A small image flow-matching model, trained from scratch.
Model: 5.65M parameters, 32-pixel images, norm layernorm, activation star_relu, num experts 4, patch size [4, 4], width 192.
Training: soap at rate 0.0036, batches of 128.
Rows from block 9 of a small image flow-matching model, named by matrix and row number. Rows with one number within an expert belong to one neuron, the router's apart. Each number is 50 + 15 x the weight over its row's rms, rounded and kept within 0 to 99. All counts start at 0.
Before each expert's rows are labels from the 100 images, of 14976 (inputs lightly noised), where the router gives the expert most weight on average: "strongest on" is what is common among them. Only what is clearly more common there than usual is listed. The data: aerial photos of the United States (SatlasPretrain). In brackets: how many of the 100.
# router: slot weights (model.blocks.9.mlp.router.weight, 4x192, trained with AdamW), inputs 0-38
# up: expert up (model.blocks.9.mlp.up, 4x48x192), inputs 0-38
# down: expert down (model.blocks.9.mlp.down, 4x192x48, transposed), outputs 0-38

# expert 1
strongest on: crop field (37)
router.1:74 64 55 59 52 54 54 62 62 46 41 54 28 12 74 75 64 51 59 62 60 50 21 71 72 57 35 34 42 52 49 49 36 54 27 52 34 50 69
up.0:78 47 41 63 56 27 47 46 43 38 60 56 59 54 46 63 14 34 69 59 59 22 68 40 33 50 63 71 40 34 53 72 49 81 68 64 49 44 57
down.0:37 43 64 23 62 53 45 27 59 47 46 43 56 40 88 41 49 45 50 49 51 69 33 53 22 40 47 48 46 41 59 35 47 29 61 55 68 31 47
up.1:30 48 66 56 62 43 54 46 33 56 43 49 44 73 58 28 37 34 62 40 55 24 84 69 47 33 29 61 56 74 41 38 49 58 52 70 56 46 59
down.1:25 38 31 45 44 47 30 69 56 56 60 55 51 89 40 30 54 40 60 35 34 51 37 26 59 65 55 52 46 39 33 29 21 67 51 95 46 52 32
up.2:74 51 34 66 97 55 12 36 67 51 29 96 50 42 71 57 45 51 43 39 59 35 39 59 52 52 45 44 48 46 70 60 59 27 62 25 42 55 39
down.2:37 70 69 48 70 50 78 38 42 31 56 33 37 65 75 40 54 53 80 27 33 53 45 50 61 49 62 53 46 65 75 55 70 49 55 42 62 87 18
up.3:50 27 14 52 62 65 50 53 42 47 44 38 55 78 91 62 63 41 43 43 38 56 52 46 56 70 47 32 58 19 78 81 54 09 56 59 53 51 45
down.3:43 73 65 48 39 55 37 67 63 76 45 47 24 20 52 89 46 41 12 60 45 45 75 65 61 23 46 47 53 71 55 65 40 69 49 84 38 31 75
up.4:42 60 58 44 65 36 38 42 72 57 30 59 64 52 45 62 66 72 54 48 38 78 55 44 52 50 55 51 66 64 53 66 43 39 44 61 66 55 44
down.4:36 47 30 57 57 59 69 54 27 46 37 35 73 55 55 80 50 42 15 57 51 44 26 73 49 32 54 41 70 34 36 65 60 62 56 70 34 41 69
up.5:43 33 48 29 56 30 48 57 40 40 41 41 95 55 56 41 45 50 54 48 80 59 32 56 44 84 42 44 55 76 20 49 32 77 48 43 27 61 51
down.5:53 48 31 65 41 50 37 23 47 55 57 39 64 67 61 55 50 47 58 65 59 36 52 58 65 44 49 54 83 33 22 50 62 34 46 38 61 44 30
up.6:43 71 60 44 61 67 46 58 68 56 57 39 38 33 56 49 50 48 37 67 53 47 65 36 36 28 45 48 42 66 65 50 34 77 34 52 31 43 68
down.6:85 54 28 40 34 73 38 74 31 43 49 40 36 43 59 69 50 38 35 56 46 39 56 28 52 75 50 30 59 57 64 56 65 23 42 68 71 31 13
up.7:52 58 58 41 62 36 56 44 44 61 46 49 34 26 40 49 61 43 48 59 58 45 56 59 50 26 50 35 53 04 65 52 60 53 44 47 44 53 89
down.7:21 37 44 53 55 62 48 40 59 41 39 26 41 38 63 23 55 43 51 46 33 48 54 58 43 41 36 53 54 75 25 31 27 02 40 34 39 51 21
up.8:47 46 27 50 53 45 48 69 40 49 50 53 53 27 55 26 55 54 46 44 63 58 51 57 65 48 58 46 57 86 75 16 93 61 47 47 62 64 42
down.8:54 52 59 68 43 42 45 40 66 24 55 51 64 43 51 30 44 45 48 53 47 57 56 38 44 54 34 52 43 76 47 66 65 48 54 36 40 41 48
up.9:59 53 36 50 62 25 60 29 53 35 32 54 42 50 49 32 70 44 63 51 62 43 53 54 54 34 55 68 31 96 05 47 61 54 21 57 56 50 55
down.9:36 54 22 67 51 51 47 56 60 36 58 31 52 95 25 61 64 46 50 68 35 36 66 60 70 48 57 40 51 75 15 54 38 80 34 56 33 72 48
up.10:76 35 38 39 70 38 47 52 41 63 40 60 73 50 46 49 76 56 58 42 55 36 69 56 37 44 60 63 67 35 74 62 41 25 74 61 39 61 34
down.10:64 53 35 42 50 57 44 52 54 48 59 50 38 51 66 40 70 46 91 48 46 53 40 49 43 56 40 46 36 42 82 60 51 71 51 58 61 49 51
up.11:78 43 59 62 76 30 55 28 26 75 46 28 40 63 86 29 78 55 58 50 56 33 67 57 78 77 41 67 60 67 74 21 42 58 18 34 42 52 53
down.11:72 74 51 59 52 49 68 44 52 57 45 58 53 66 35 24 48 45 31 41 60 45 64 37 51 87 51 62 57 66 37 50 52 53 30 23 59 82 30

# expert 2
strongest on: crop field (51)
router.2:48 62 52 37 47 54 69 52 61 37 36 50 67 79 44 47 61 51 57 69 35 58 67 47 56 49 28 32 58 58 15 74 57 24 51 56 67 45 53
up.0:57 39 37 12 34 72 61 59 53 53 75 53 80 55 39 49 50 46 70 40 87 44 41 54 22 48 43 62 39 39 46 41 57 80 54 27 53 62 40
down.0:61 41 58 68 61 33 58 27 66 55 50 57 65 61 27 70 28 53 64 51 56 64 46 42 57 45 66 73 50 62 22 40 51 50 54 26 69 27 54
up.1:52 51 28 48 25 57 58 49 40 25 49 63 52 41 39 79 64 47 27 70 43 39 30 38 30 65 92 62 70 67 42 37 55 82 33 48 67 58 56
down.1:59 52 54 54 66 52 53 43 37 32 50 44 70 66 12 52 43 65 26 71 48 48 71 54 33 70 72 63 66 81 36 36 46 17 61 33 40 52 45
up.2:46 32 31 31 44 49 51 50 60 49 32 57 78 47 50 60 22 41 38 34 37 42 46 47 60 38 59 47 51 33 71 52 42 55 72 62 28 50 37
down.2:63 65 33 57 47 47 66 45 46 57 46 48 80 36 41 64 30 68 55 54 32 68 41 72 64 43 42 59 44 47 76 52 40 51 49 57 56 52 76
up.3:50 60 63 67 65 45 47 57 37 45 38 56 37 38 35 46 72 54 66 45 34 68 47 59 51 58 46 41 72 76 61 52 32 58 37 59 62 09 54
down.3:30 39 19 43 39 40 52 48 68 69 66 45 38 49 29 09 52 58 55 48 65 34 53 52 60 68 70 48 75 37 63 56 61 31 49 41 42 60 53
up.4:35 35 45 47 39 65 39 54 42 62 64 53 47 46 50 33 41 46 68 48 50 50 34 57 39 47 74 73 33 84 20 67 28 40 71 32 51 48 51
down.4:63 35 62 47 62 09 28 54 58 46 68 39 38 40 51 24 25 48 56 57 55 50 57 45 60 37 65 44 56 63 38 43 48 42 47 39 68 61 67
up.5:43 44 56 28 61 53 15 51 49 69 24 49 50 49 43 32 37 74 63 65 45 52 55 63 61 51 56 46 64 40 64 15 34 34 47 40 50 29 69
down.5:59 58 72 73 44 40 61 70 57 36 66 61 57 24 50 33 57 69 71 47 31 52 52 52 55 46 47 23 35 55 36 49 53 48 60 44 27 39 33
up.6:59 63 70 25 46 51 45 54 62 22 60 58 51 42 63 66 37 69 50 70 45 31 68 31 31 53 52 46 64 34 46 53 36 46 47 46 69 24 61
down.6:00 47 37 71 63 49 75 44 34 59 21 54 77 44 66 06 44 34 73 59 29 46 48 56 27 48 40 65 53 54 50 34 50 36 41 42 52 59 52
up.7:26 38 51 79 58 69 72 69 63 57 63 45 68 68 52 35 52 41 52 45 44 51 47 39 43 78 48 68 64 54 57 24 34 57 56 63 33 55 78
down.7:99 36 84 35 68 64 28 70 35 69 53 48 52 61 75 36 57 58 64 48 48 41 32 40 44 45 45 32 40 48 27 39 47 47 53 36 57 32 33
up.8:68 78 51 49 62 74 65 44 53 35 41 55 66 72 55 72 21 38 25 40 25 26 71 40 44 52 57 75 35 48 63 57 65 38 14 53 51 78 45
down.8:76 67 63 34 50 38 28 54 65 37 59 65 49 57 45 73 51 72 63 53 45 64 66 30 55 61 29 45 65 60 39 19 40 63 48 39 65 54 28
up.9:35 75 70 36 04 48 43 42 60 45 64 31 66 67 10 40 64 59 62 38 44 49 61 63 75 60 64 42 38 33 45 71 55 55 39 54 38 60 48
down.9:75 50 50 46 34 51 37 62 63 45 35 72 57 72 03 44 44 50 53 27 46 34 36 50 34 34 62 47 44 42 51 84 42 50 41 63 48 44 67
up.10:46 20 61 70 47 58 51 59 36 73 37 38 47 64 83 53 85 68 55 41 53 60 46 72 74 57 29 56 40 51 60 65 49 33 49 28 57 41 56
down.10:48 42 49 40 41 48 64 60 88 59 70 44 48 56 33 41 56 42 17 55 49 31 66 71 46 50 49 46 20 72 55 34 49 50 59 67 30 56 60
up.11:51 50 51 60 32 46 63 41 77 60 47 37 64 39 40 41 63 42 63 48 71 20 45 78 61 23 56 77 51 54 31 60 43 36 70 39 40 16 37
down.11:76 19 54 55 60 37 22 26 41 35 67 47 56 55 37 53 50 50 40 39 38 80 53 41 51 51 46 29 53 77 45 22 68 47 81 53 69 44 39

# expert 0
strongest on: building (97)
router.0:29 54 44 39 64 49 71 47 42 34 60 62 45 26 46 42 59 55 48 65 47 55 53 50 59 61 28 36 87 78 72 52 49 55 63 47 61 69 83
up.0:44 43 44 66 73 55 22 79 62 35 53 71 15 66 53 55 70 58 52 46 59 32 48 26 68 32 41 30 60 48 54 37 25 62 43 63 52 67 75
down.0:77 41 49 53 42 61 65 43 28 51 41 51 56 65 94 58 52 57 21 43 64 39 65 59 74 32 61 58 50 64 69 56 43 40 40 70 59 47 46
up.1:67 39 31 44 53 48 56 58 42 58 20 57 42 40 64 41 52 76 57 47 52 46 72 36 44 63 48 45 55 68 24 33 26 40 31 63 38 57 71
down.1:50 50 64 44 50 59 77 49 52 38 38 40 49 28 31 28 70 69 29 64 29 55 10 50 32 61 50 49 73 46 23 33 43 55 79 63 59 32 05
up.2:38 58 44 50 58 60 66 73 53 28 65 35 67 69 74 43 57 41 56 73 43 44 75 54 25 54 59 53 61 56 52 64 54 49 41 75 37 54 42
down.2:67 40 26 53 50 59 59 37 39 35 40 51 44 66 55 32 27 46 51 50 50 65 24 36 58 70 69 18 56 40 36 55 55 20 64 30 42 83 53
up.3:78 43 46 34 54 35 71 50 50 31 51 57 48 37 57 56 27 69 08 34 51 40 74 52 45 34 55 54 34 58 35 58 53 47 58 67 39 26 35
down.3:21 68 48 61 77 36 58 67 36 33 51 60 64 68 45 45 57 44 01 49 68 38 72 33 74 46 63 58 61 33 61 40 43 64 37 61 44 53 50
up.4:31 29 53 53 63 55 70 49 62 45 42 53 42 49 30 30 41 65 66 25 54 67 48 72 43 52 32 24 54 44 59 46 51 44 30 41 21 54 59
down.4:72 46 59 47 48 51 19 63 33 51 49 45 50 49 65 47 32 33 92 46 53 40 42 56 41 72 51 55 42 29 27 43 42 30 41 78 54 65 48
up.5:28 53 75 38 51 34 40 50 39 57 60 35 53 54 70 71 53 70 62 49 73 17 25 92 61 52 60 46 55 62 59 52 50 31 66 50 27 44 20
down.5:49 48 20 54 29 53 35 49 62 41 34 31 57 42 36 52 45 27 40 46 65 55 35 47 66 49 41 38 43 76 25 42 72 39 42 45 59 47 46
up.6:60 40 61 50 37 28 69 48 51 48 80 47 54 68 55 77 69 30 36 29 48 56 58 56 46 46 11 36 38 37 32 61 58 49 81 77 48 60 42
down.6:43 35 53 55 42 52 66 37 38 56 52 42 64 76 39 33 69 62 52 41 31 45 18 45 80 46 32 43 72 32 11 61 57 71 75 64 60 46 45
up.7:44 37 52 58 59 57 55 48 55 71 45 80 54 56 59 44 69 59 55 49 51 76 56 44 91 48 49 56 43 29 60 53 45 48 41 40 64 97 43
down.7:63 37 39 40 51 65 36 40 58 64 55 23 12 73 29 53 67 29 45 58 47 12 61 36 58 43 40 47 41 45 34 25 54 24 39 57 09 68 45
up.8:56 71 54 09 57 23 72 54 55 73 54 76 37 61 38 49 55 65 72 37 61 77 30 33 60 26 14 48 40 65 57 50 38 50 76 61 62 53 62
down.8:54 57 65 71 38 48 71 43 56 24 58 53 65 70 34 61 58 20 48 16 37 30 59 39 68 51 40 41 73 34 41 54 47 73 68 83 40 49 53
up.9:60 41 31 58 42 37 48 61 55 43 58 55 55 47 52 43 54 54 38 51 34 62 44 62 43 85 70 56 58 39 73 55 73 32 65 39 53 54 54
down.9:41 20 31 48 42 27 70 56 38 42 41 58 71 63 67 68 53 49 48 87 52 46 71 61 40 27 32 50 49 50 50 31 49 48 63 55 62 67 50
up.10:40 72 36 46 64 40 43 68 43 77 27 69 56 73 51 52 44 57 76 43 50 42 38 28 32 48 70 50 32 74 49 48 45 63 32 29 35 37 36
down.10:32 29 70 87 25 47 58 36 41 31 50 40 46 37 17 68 30 55 44 24 43 53 60 49 58 57 73 38 42 52 30 46 51 46 31 28 38 56 56
up.11:59 62 44 52 40 65 44 17 54 81 64 65 42 49 59 46 62 68 37 21 64 49 69 61 44 53 63 41 22 65 51 51 54 43 39 52 56 52 50
down.11:51 71 49 58 43 55 60 51 64 57 57 45 56 54 16 47 63 28 76 38 64 55 18 41 58 35 48 42 48 30 45 26 51 45 42 53 48 46 33