Rows from block 7 of a small image flow-matching model, named by matrix and row number. Rows with one number within an expert belong to one neuron, the router's apart. Each number is 128 + 32 x the weight over its row's rms, rounded and kept within 0 to 255. All counts start at 0.
Before each expert's rows are labels from the 100 images, of 14976 (inputs lightly noised), where the router gives the expert most weight on average: "patch colour" is the nearest of a few named colours to the mean colour under the peak. Only what is clearly more common there than usual is listed. The data: aerial photos of the United States (SatlasPretrain).
# router: slot weights (model.blocks.7.mlp.router.weight, 4x192, trained with AdamW), inputs 0-95
# up: expert up (model.blocks.7.mlp.up, 4x48x192), inputs 0-95
# down: expert down (model.blocks.7.mlp.down, 4x192x48, transposed), outputs 0-95

# expert 2
patch colour: black
router.2 [ 61 101  90 147  92 157 154 135 153 115 129 149 109 148 194 215 156 148  71 136 154 153  76 172 117 136 117 107 102 151 112 141 170 101 132 126 111 131  34  90 148 139  88 153 105  64  97 140 131  59 155 123 120 135 158 159 148 143  66 164 140 107 110 178 152 148 156 153 110  70 121 128  99  79 147 164 169  84 126 163 109  16  95 163 144 108 169 150  94  98 145 126 112 137 150  94]
up.0 [112 121  94 166 143 140 123  71 117 125 123 154 142 155  26 116  96  89 154 126  95 113 123 147  93 109 114 122 113 120 147 129 132 110 107 100  70 144 143 159 149 170  90 128  85  83 107 162 101 139  97 150 129  71 137  78 139 141  98 162 138 124 114  82 162 155 178 140 123 142 191  71 122 104  97 119  91 133 177 169 110 133 147 113 164 140 168 196 185 110 139 105 130 113  89 147]
down.0 [110 129 140 108  77  89 105 146 130 142 185 100 137 175 159 152 160 120 151 108 136 124  56 149 124 137 160 149 140 142 148 164 104 122  98  94 178 144  72 154  84 101 135 110 149 114 118 111 121 167 127 118 158 143 150 124 162 124 121  96 149 178 121 113 120  96  99 150 115 108 137 138 176  84  72 138 164 164  57 143 109 137 135 139 102 131 185 129 121 161 122 180 125  30  54 144]
up.1 [146 158  62 135 132 173 114 151 181 121 140 143  74 187 138 147 155 117  86 146 153  84 134 126 173  68 158 105 135 140 149  83  96  54 130 120 166 159 142  79 111 120 107  82  97 153 135  62 141 131 156 100  87  91 117 139 139 189 118 138  99 117 158 131  69 107  85 160 112 109  90 134 105 152 149 175 118 174 178 157 145 192 170 116 170 152 114 168 130  60 123 134 121 199 134 144]
down.1 [177 142  73 143 135 177 135 114  67  80 153 163 142 203 113  90  80 124 134 176 153 151 130 140  96 120 101 102 123 185 155 139 149 175 112 160 139 113 158 127 114  83 119 132  98 124  86 127 185  98 121  94  72 130 153 153 134 146  97 141 126 158 161  95 118 141 158 104  67 189 118 102 105  85 115  68 149  63 125 119 151 164 109  93 146 179 112 127 113 170 116 134 111 157 131 141]
up.2 [132 155 146 183 112 185 114 137 149 150 173 121 115 105 142 171 161 138 133  77 153 127 113  81 170 141 141 204 171 144 131 122  81 153 150 131  88 126  98  94 160 122  96 173 137 139 149  93 121 106 169 126  74 144 136 113 158 136 125 192  83 147 102 135 122 116 198 169 113 171 113 108 131 140 102 123 101 158 126 149 107 104  73  97  77 155  86  80  83 178 186 123 102 186 106 136]
down.2 [147 173 172  62 136 174 126  94 107 102  58 166 143 156 148 118 148 169 111 109 121 133  82 127 111 122 127 182 117 172  86  56  98 100  65 127 197 130  52 149 106  84 133 134 165 125  93 138 190 150 161 134 113 166 124 140  98 118 117 105 132 115 145 172 157 145 121 114 118  90  96 149 138 106 185 145 161  50 127 185 151 104 165 112 126 107 146 126 121  48 116 139 102 108 128 117]
up.3 [140 152 154 139  88 104 121 119 120 181 108 132 140 113 117 176 148 188 123 112 187  57 125 125 160 129 130 177 147 104 122 121 117 103 111 170 128 184 160 147 127 128  64 146 130  66 117 128  60 170 105 150  91 139 104 114 120 117 105 187  54 178 132  85 113 105  41 139 173 124  82  89 131 110 175 143 177 137 124 170 122 150 120 115 125 153 158 154 136  52 137 151 165  95 127 160]
down.3 [127 126 134 128 106 111 115 173 112 167 111 109 141 163 110 112 143 186 105 105  51 125 151 102 151 157  96 140 130 170 112 103 117 153 116 104 125 133 160 110  92 171 139 101 163 141  63 143 186  66 134 130 160 178 141 105 119 151  71 146 120 127  90  94 144  75 113 141 153 138 187 210  89 103 110 109 128 122  88 104  85  84 148  98 184 140 126  70 116 153 133 123 181 138 123 110]
up.4 [126 163 149 121 140 104  99 102 178 129 128 163 147 117 102  97 151 101  95 131  93 124 177 131 106 114  84 159 132 102  98  97 140 170 126 170 131 180 148 120 139 112 118 156 132 157 161 143 120 113 134 169  70 106 170 139  80 122 127  65 145 159  57 133 120 125 133 109 126 146 111  93 170 187  67 129 126 181 172 179 111 146  69 122 134 133 155  58 123 135 116 151 122 148 117  51]
down.4 [117 199 125 121 152  59  88 108 142 118 168 109  86 159 210 121 172 135 168 177 103 132 108  99 181 130 115 119 115 141 161  86 125  97 167 117 120 107  63  89 165  98 169 107 170 165  86  81 137 139 124 199 149 161 127  77 177 113 103 106  83 100  75 110 146  98 162 104 127 138 136 191  93  38 108 132 128 100  91 178 107  98 157 122 104 147  99 162 118 134 148 109 171  82 106 167]

# expert 3
patch colour: grey
router.3 [154 195 161 144 152 152 131  81 106 171 132 108 138 139 162 153  82 104 187  60 121 118 107  89 127 102 136 127 140  86 160 126 114  87 127 108 141  54 203 105  88 144 158 124 121  83 113 137  96 146 124 185 133 115 144 107 141 152 168 107  96 148  74 118 106 162 129 142 145 142 167  85 136 152 142 113  74 153 130  57 225 127 103 124 151 102  89 136 122 132 151 106 108 114  84 137]
up.0 [ 81 110 145 123  90  71 113 129 118 157 174 161 119 170 127 148 114 150 142 131 155 130 134 169 161 102 150 115 149 170 151 112 139 143 137 170  77 160  74 109 140 154 143 145 114 105 134 174 119 162 122 116 107 155 125 141 170 135 201 130 143 125 138 149 109 125 143  94 166 121 154  12 141 124 137 132  78  89 151 153 157 188 138 149 110 182 114  72 165 131 121 128 162  64 129 163]
down.0 [134 119 102  59 148  84 171 153  90 111 151  94  84  41 119 101 161 139 148 140 132 135 133 145 168 106 105 127  84 161 128  82 153  94 102 146  76  84 130 125 140 177 122  86 120 107  82 108 158 131 100 172 161 147 109 133 161 160 205 116  90 120 132 145 159 185  82 126  81  70 127 142  93 138 122  74  86 126 147 120 141 120 189 150 121 135 109 154 125 118 147 134 139 148 161 119]
up.1 [ 50 129 128  83 100 127 190 173  92 134 123 133 125 164 146 164 127 144  88 136 117 121 162 130 110 164 162 167 175 104 126 159 113 103  81 161  90  86 124 158  85 101 133 136 155  77 147 170 137 172 127 137  95 155 192  76 146 124 108  77 141 121 125  69 131  74 165 114  46 166 147 124 142  88 135 166  71 149 111 143 206 141 183 125 149  92 102 122 129 121 126  88 108 123 103 178]
down.1 [146 198  98 100  92  91 150 108  95 140 196 133 146 145 169  82 137 123 115 163 162 131 111  66 163 127 100 141 159 145 102 121 145 119 114  85 109 137 110 154 128 112 145 116 108  93 137 105 115 111 156  79 128 105 143  94 132 125 154 146 206 147 113 208 170 110 141  91  49 118 117 108 104 134 133  68  93  95 123 103  70 137  67 117 141 181 151 124 111 127 141  87  99 155 183 122]
up.2 [ 68  94 147 100 132 108 152 152 126 115 105 106 172 188  54 109 130 141  55 122 154  85 110 141 159  91 102  93 185 133  87 225 155 123  65 122  86 112 128 125 142 129 102  86 120 133 120 159 148 101 108  90 105 143 133 157 141 169 100 189 105 157  86 137 135 106 152 163 121 134 119 171 107 162  82 146  99 135 163 155 104 125 122 102 122 120 121  92 124  69 161 164 131 121  98  91]
down.2 [154 126  83 155  89  68 123  88 130 142  76 127  89 168  65 147 112 126  29 155 181 133 150 124  55  92 167 149 144 131 136 209 143 163  97 107 113  88 137 109 125 132 116 151 111 187 181 123 124 186 124 160 102  97 136 104 128 184 129 128 127 144 138  94 100 174 125 161 164  94 116 145 119 122 152  86  65  90 141 126 135  74  99 115 112 142 122  97  92 146 116 110 111 101 123 138]
up.3 [ 85 100 103 119 104 140 114 106 139  59 157 200 188 123 128 170  24 137 119 150 123 130 117  87  93 149 192 126 140 121 170 149 155 142 155 105 157  93 119 158 152 125  83 128 121 101 141  92  93 113 123 133 187 134 152  75 103  61 148 105 116 150 119 129  94  90 159  79 170 111 130  90 152 159  92 188 134  96 158  61 119 199 146 163 112 162 116 138 122 110 101 122 112 105 141 128]
down.3 [128 109  85  77 101 138 158 144 140 137 146 101  84 157 115 110 125  83 149 173 164 115 123 139 137  77  83  91 100 141 108 162 144 137 145 129  57  91 145 137 108 133  26 175 124 125 128 126 179 106 143 109 103 157 115 166  91  86 182 114  86 122 165 165 114 133 101  94 142  97 122 145  91 148 137  77 128 183 106 131 162 131 129 162 142  99  75 109 110 166 166 129  98 135 134 152]
up.4 [151 133  91 131 105 145 110 128 120 157 147 133 105  81 117 112 184 124 168 194 139 156 157 103 145 139  86  93 111 133 129  40  70 176 101 173 168 146 112 147 118 173 113 151 144 158 124 187 136 167 132 118 160 101 103 151 117 109 162 129 128 104 159 153  89 151 134  69 102 120 121 215 132 155  71 153 138 146 125 100  54  56 130 122 135 135 131 174 135 102  93 107 167 140  74  68]
down.4 [108 141  92  97 106 166 114 144  96 115  93 173 142  47  94 125 127 127 163 173 137 142 120 110 121 161 135 111 146 171 142 116 130 143 174 139 126 171 130 104 121 156 115 175 138  92 133 167  71 142 141 180 158 160 146 110 109 171  82 164 152 111 140 159 117  83 111 184 155 108 111 120 143  79 194 163 162  67 178 101 159  73 124 140  84  63 135 130 109 158 124 108 119 123  58 142]

# expert 1
patch colour: pink; white
router.1 [162 126 127 117 102  84 142 121 105 147 145 112 108 201  75  94 109 168 141 121 137 141 160 129  83 131 152 136 168 154 154 198 165  63 153 106 117 152 128 140  85 106 109 110 160 179 141 132 106 182 120  77 142  83 150 113 186  73 123 154 123 120  90 124 158  55  58  85 137 120  84 122 125 152 183 127  81 120  64 133 185 136 152  98  95 131 125 104 167 147 115 137 144 122 160 145]
up.0 [ 49  85 166 168  75 113  56 163 103 129 132 151  63 116 135 161 107  87  81 152  55 120 174 163 151 116  93 141 153  57 116 167 126 101 175 143 110 127 144  72 103 135 130 182 149 108  81 147 156 117 183 145 124 158 146 107 165 101  86 135 111 166 145  92 184 141  92  89 138 155 148 111 138 107 103 150 165 172 106  97 108 167 142 143 164 143  78 109 134 129 103 133  98 145 119 132]
down.0 [165 107 139 131 141 140 140 148  80 147 155 110 170  96 195 126 131  70 191 130  95 147 117 116 176 159 120 126 138  91 141 120 134 106 144  87 126 137  82  97 161 200 117 113 109 111 118 133  51 146  92 161 129 142 140 109 150 149 128 189 108 116 125 127 166 123 138 145 146 129 128 224 119 115  60 152 147 147 162 197 126 205 178 118 115  99 132 118 143 124  99 113 119 151  76  84]
up.1 [ 88 135 110  97 109 170 157 126 150 141  76 140 122  88 139 149 114 123 157  88  58 175 162 155 141  83 145 132  80 113 114  82 176 141 176 121  66 139 163 123 121 169 129 138 109  84 138 160 145 108 155  97 135 146 146 174 117  83 179 132 120 138 148  76  95 150 138 145 112 131  71 105  88 116  48  97 112 101 145 187  97 118  64  95  98 121 125 126 129 185 133  97 127 168 179 147]
down.1 [ 91 134 114 153 130 164 139 111 156  85 138 133 181 129 165 148 107 104  81 168 113 164 143 159 162  97 129 134 170  30  82  97 151 141 135  91  73 165 133 136 120 133 169 161 166  66 125 179 108 144 127 135 145 160 168 171 114 155 141 114 170 125 131 114 156 104 145 154 163 154  95 152 111 146 121 104 144 167 172 178  57 174 105 159 125 139 123 161 136  96 107 111  91 122  65  76]
up.2 [ 77  94 131 154  79 121 140  94 181 134 130 155 186 135 208 133 143  93 198  82 161 155 152 145  88 168  97 113 154 108 208 216 116 154 123 125 107  93 180 123  99  56 131 136 144 129 156 154 111 145 108 113 111  56 125 168 129 129 109 139  99 159 131  58  90 150 100 102  55 136 141 118 110 159 125 159 140 157 138 171 121 162 209  75  85 109 174 125 147 127 155 121 168 117 125 142]
down.2 [173 119 126 105 113 115 103 104 145 155 135 118 154 128   0 137 162 179  68 187 117 117 113 133 149 148 130 109 151  98 182 147 131 130 160 102 136 158 122 113 125  50  69 120 175 108 148 160  68 181 121 136 129 106  96 135 132 114 129  66  94 121 151 154 114  70 106 111  93 125  81 143  95 137 100  75 164 133 147 147  74 119 163 137 123 117  60 113 117  95 121 142 122 124 121 177]
up.3 [126  90  91 122 138  99 151 176 106  95 157 153 148 110 172 106 149 124 169 111  95 211 110 134 187  89 190 131 107 113 125 167 169  63 195  90 190  68 142  77 149 181  76 129  72 172 128 118 109 118 175  62  93 125 115 153 119 147 148  38 140 156 109 173 135 149  85 132 146 112 154 101  97  87 184 157 115 115 116 116 185 116 104 121 116 172 119 116 129  93 118 124 185 212 166 141]
down.3 [135 149 106 168  83 121 120 124 158 144 115 124 138 147  42 161 150 155 166 131 117 127  73 139 169 161  83 154  75 100 116  84  99 106  98 112 141 164 107 101 120 140 135 105 156 137 141 112 199 110 114 102 129 152 138 156 138 154 132 103  56  99 186  73 114 121 130 130  99  74 139 161 101 160 173 125 151 198  87  67  78 150 109 156 133 109 135 125 144 116 112 154 145 174 125 147]
up.4 [130 110  61 179 123 124 140 110 167 140 104 150 144 150 150  96 165 132 126  49 211 141 130 174 167 149 102 113 133 170 153 175 103 151 148 204 160 102 205  98 114 155  67 100 106 105 161 121 119 136 145 162 164  60 158 123 177 157 109 155 120 129  83  58 159 130 121 100 117 141 126 143  81  82 137 126 139 184  92 100  88 146 116 141  51 151 111 115 152 165 201 170 124  99  85 106]
down.4 [111 112 110 127 149 141 172 156 145 128 127 181 142 163 104 114 174 108  89 122 105 117 127 143 119 131 124 112 159 168 121 105 160 159 122 167 135 106  42 142 137 150 121 112 180  98 117 178  87 130 106 110 163 157 168  73 134  88 184 146 148 117 163 193  65 170  63 148 128 102  81 127  65 134 191 124 166  73 131 106 128 146 165 104  84  61 148 177 176 120 178 133  97 112 131 141]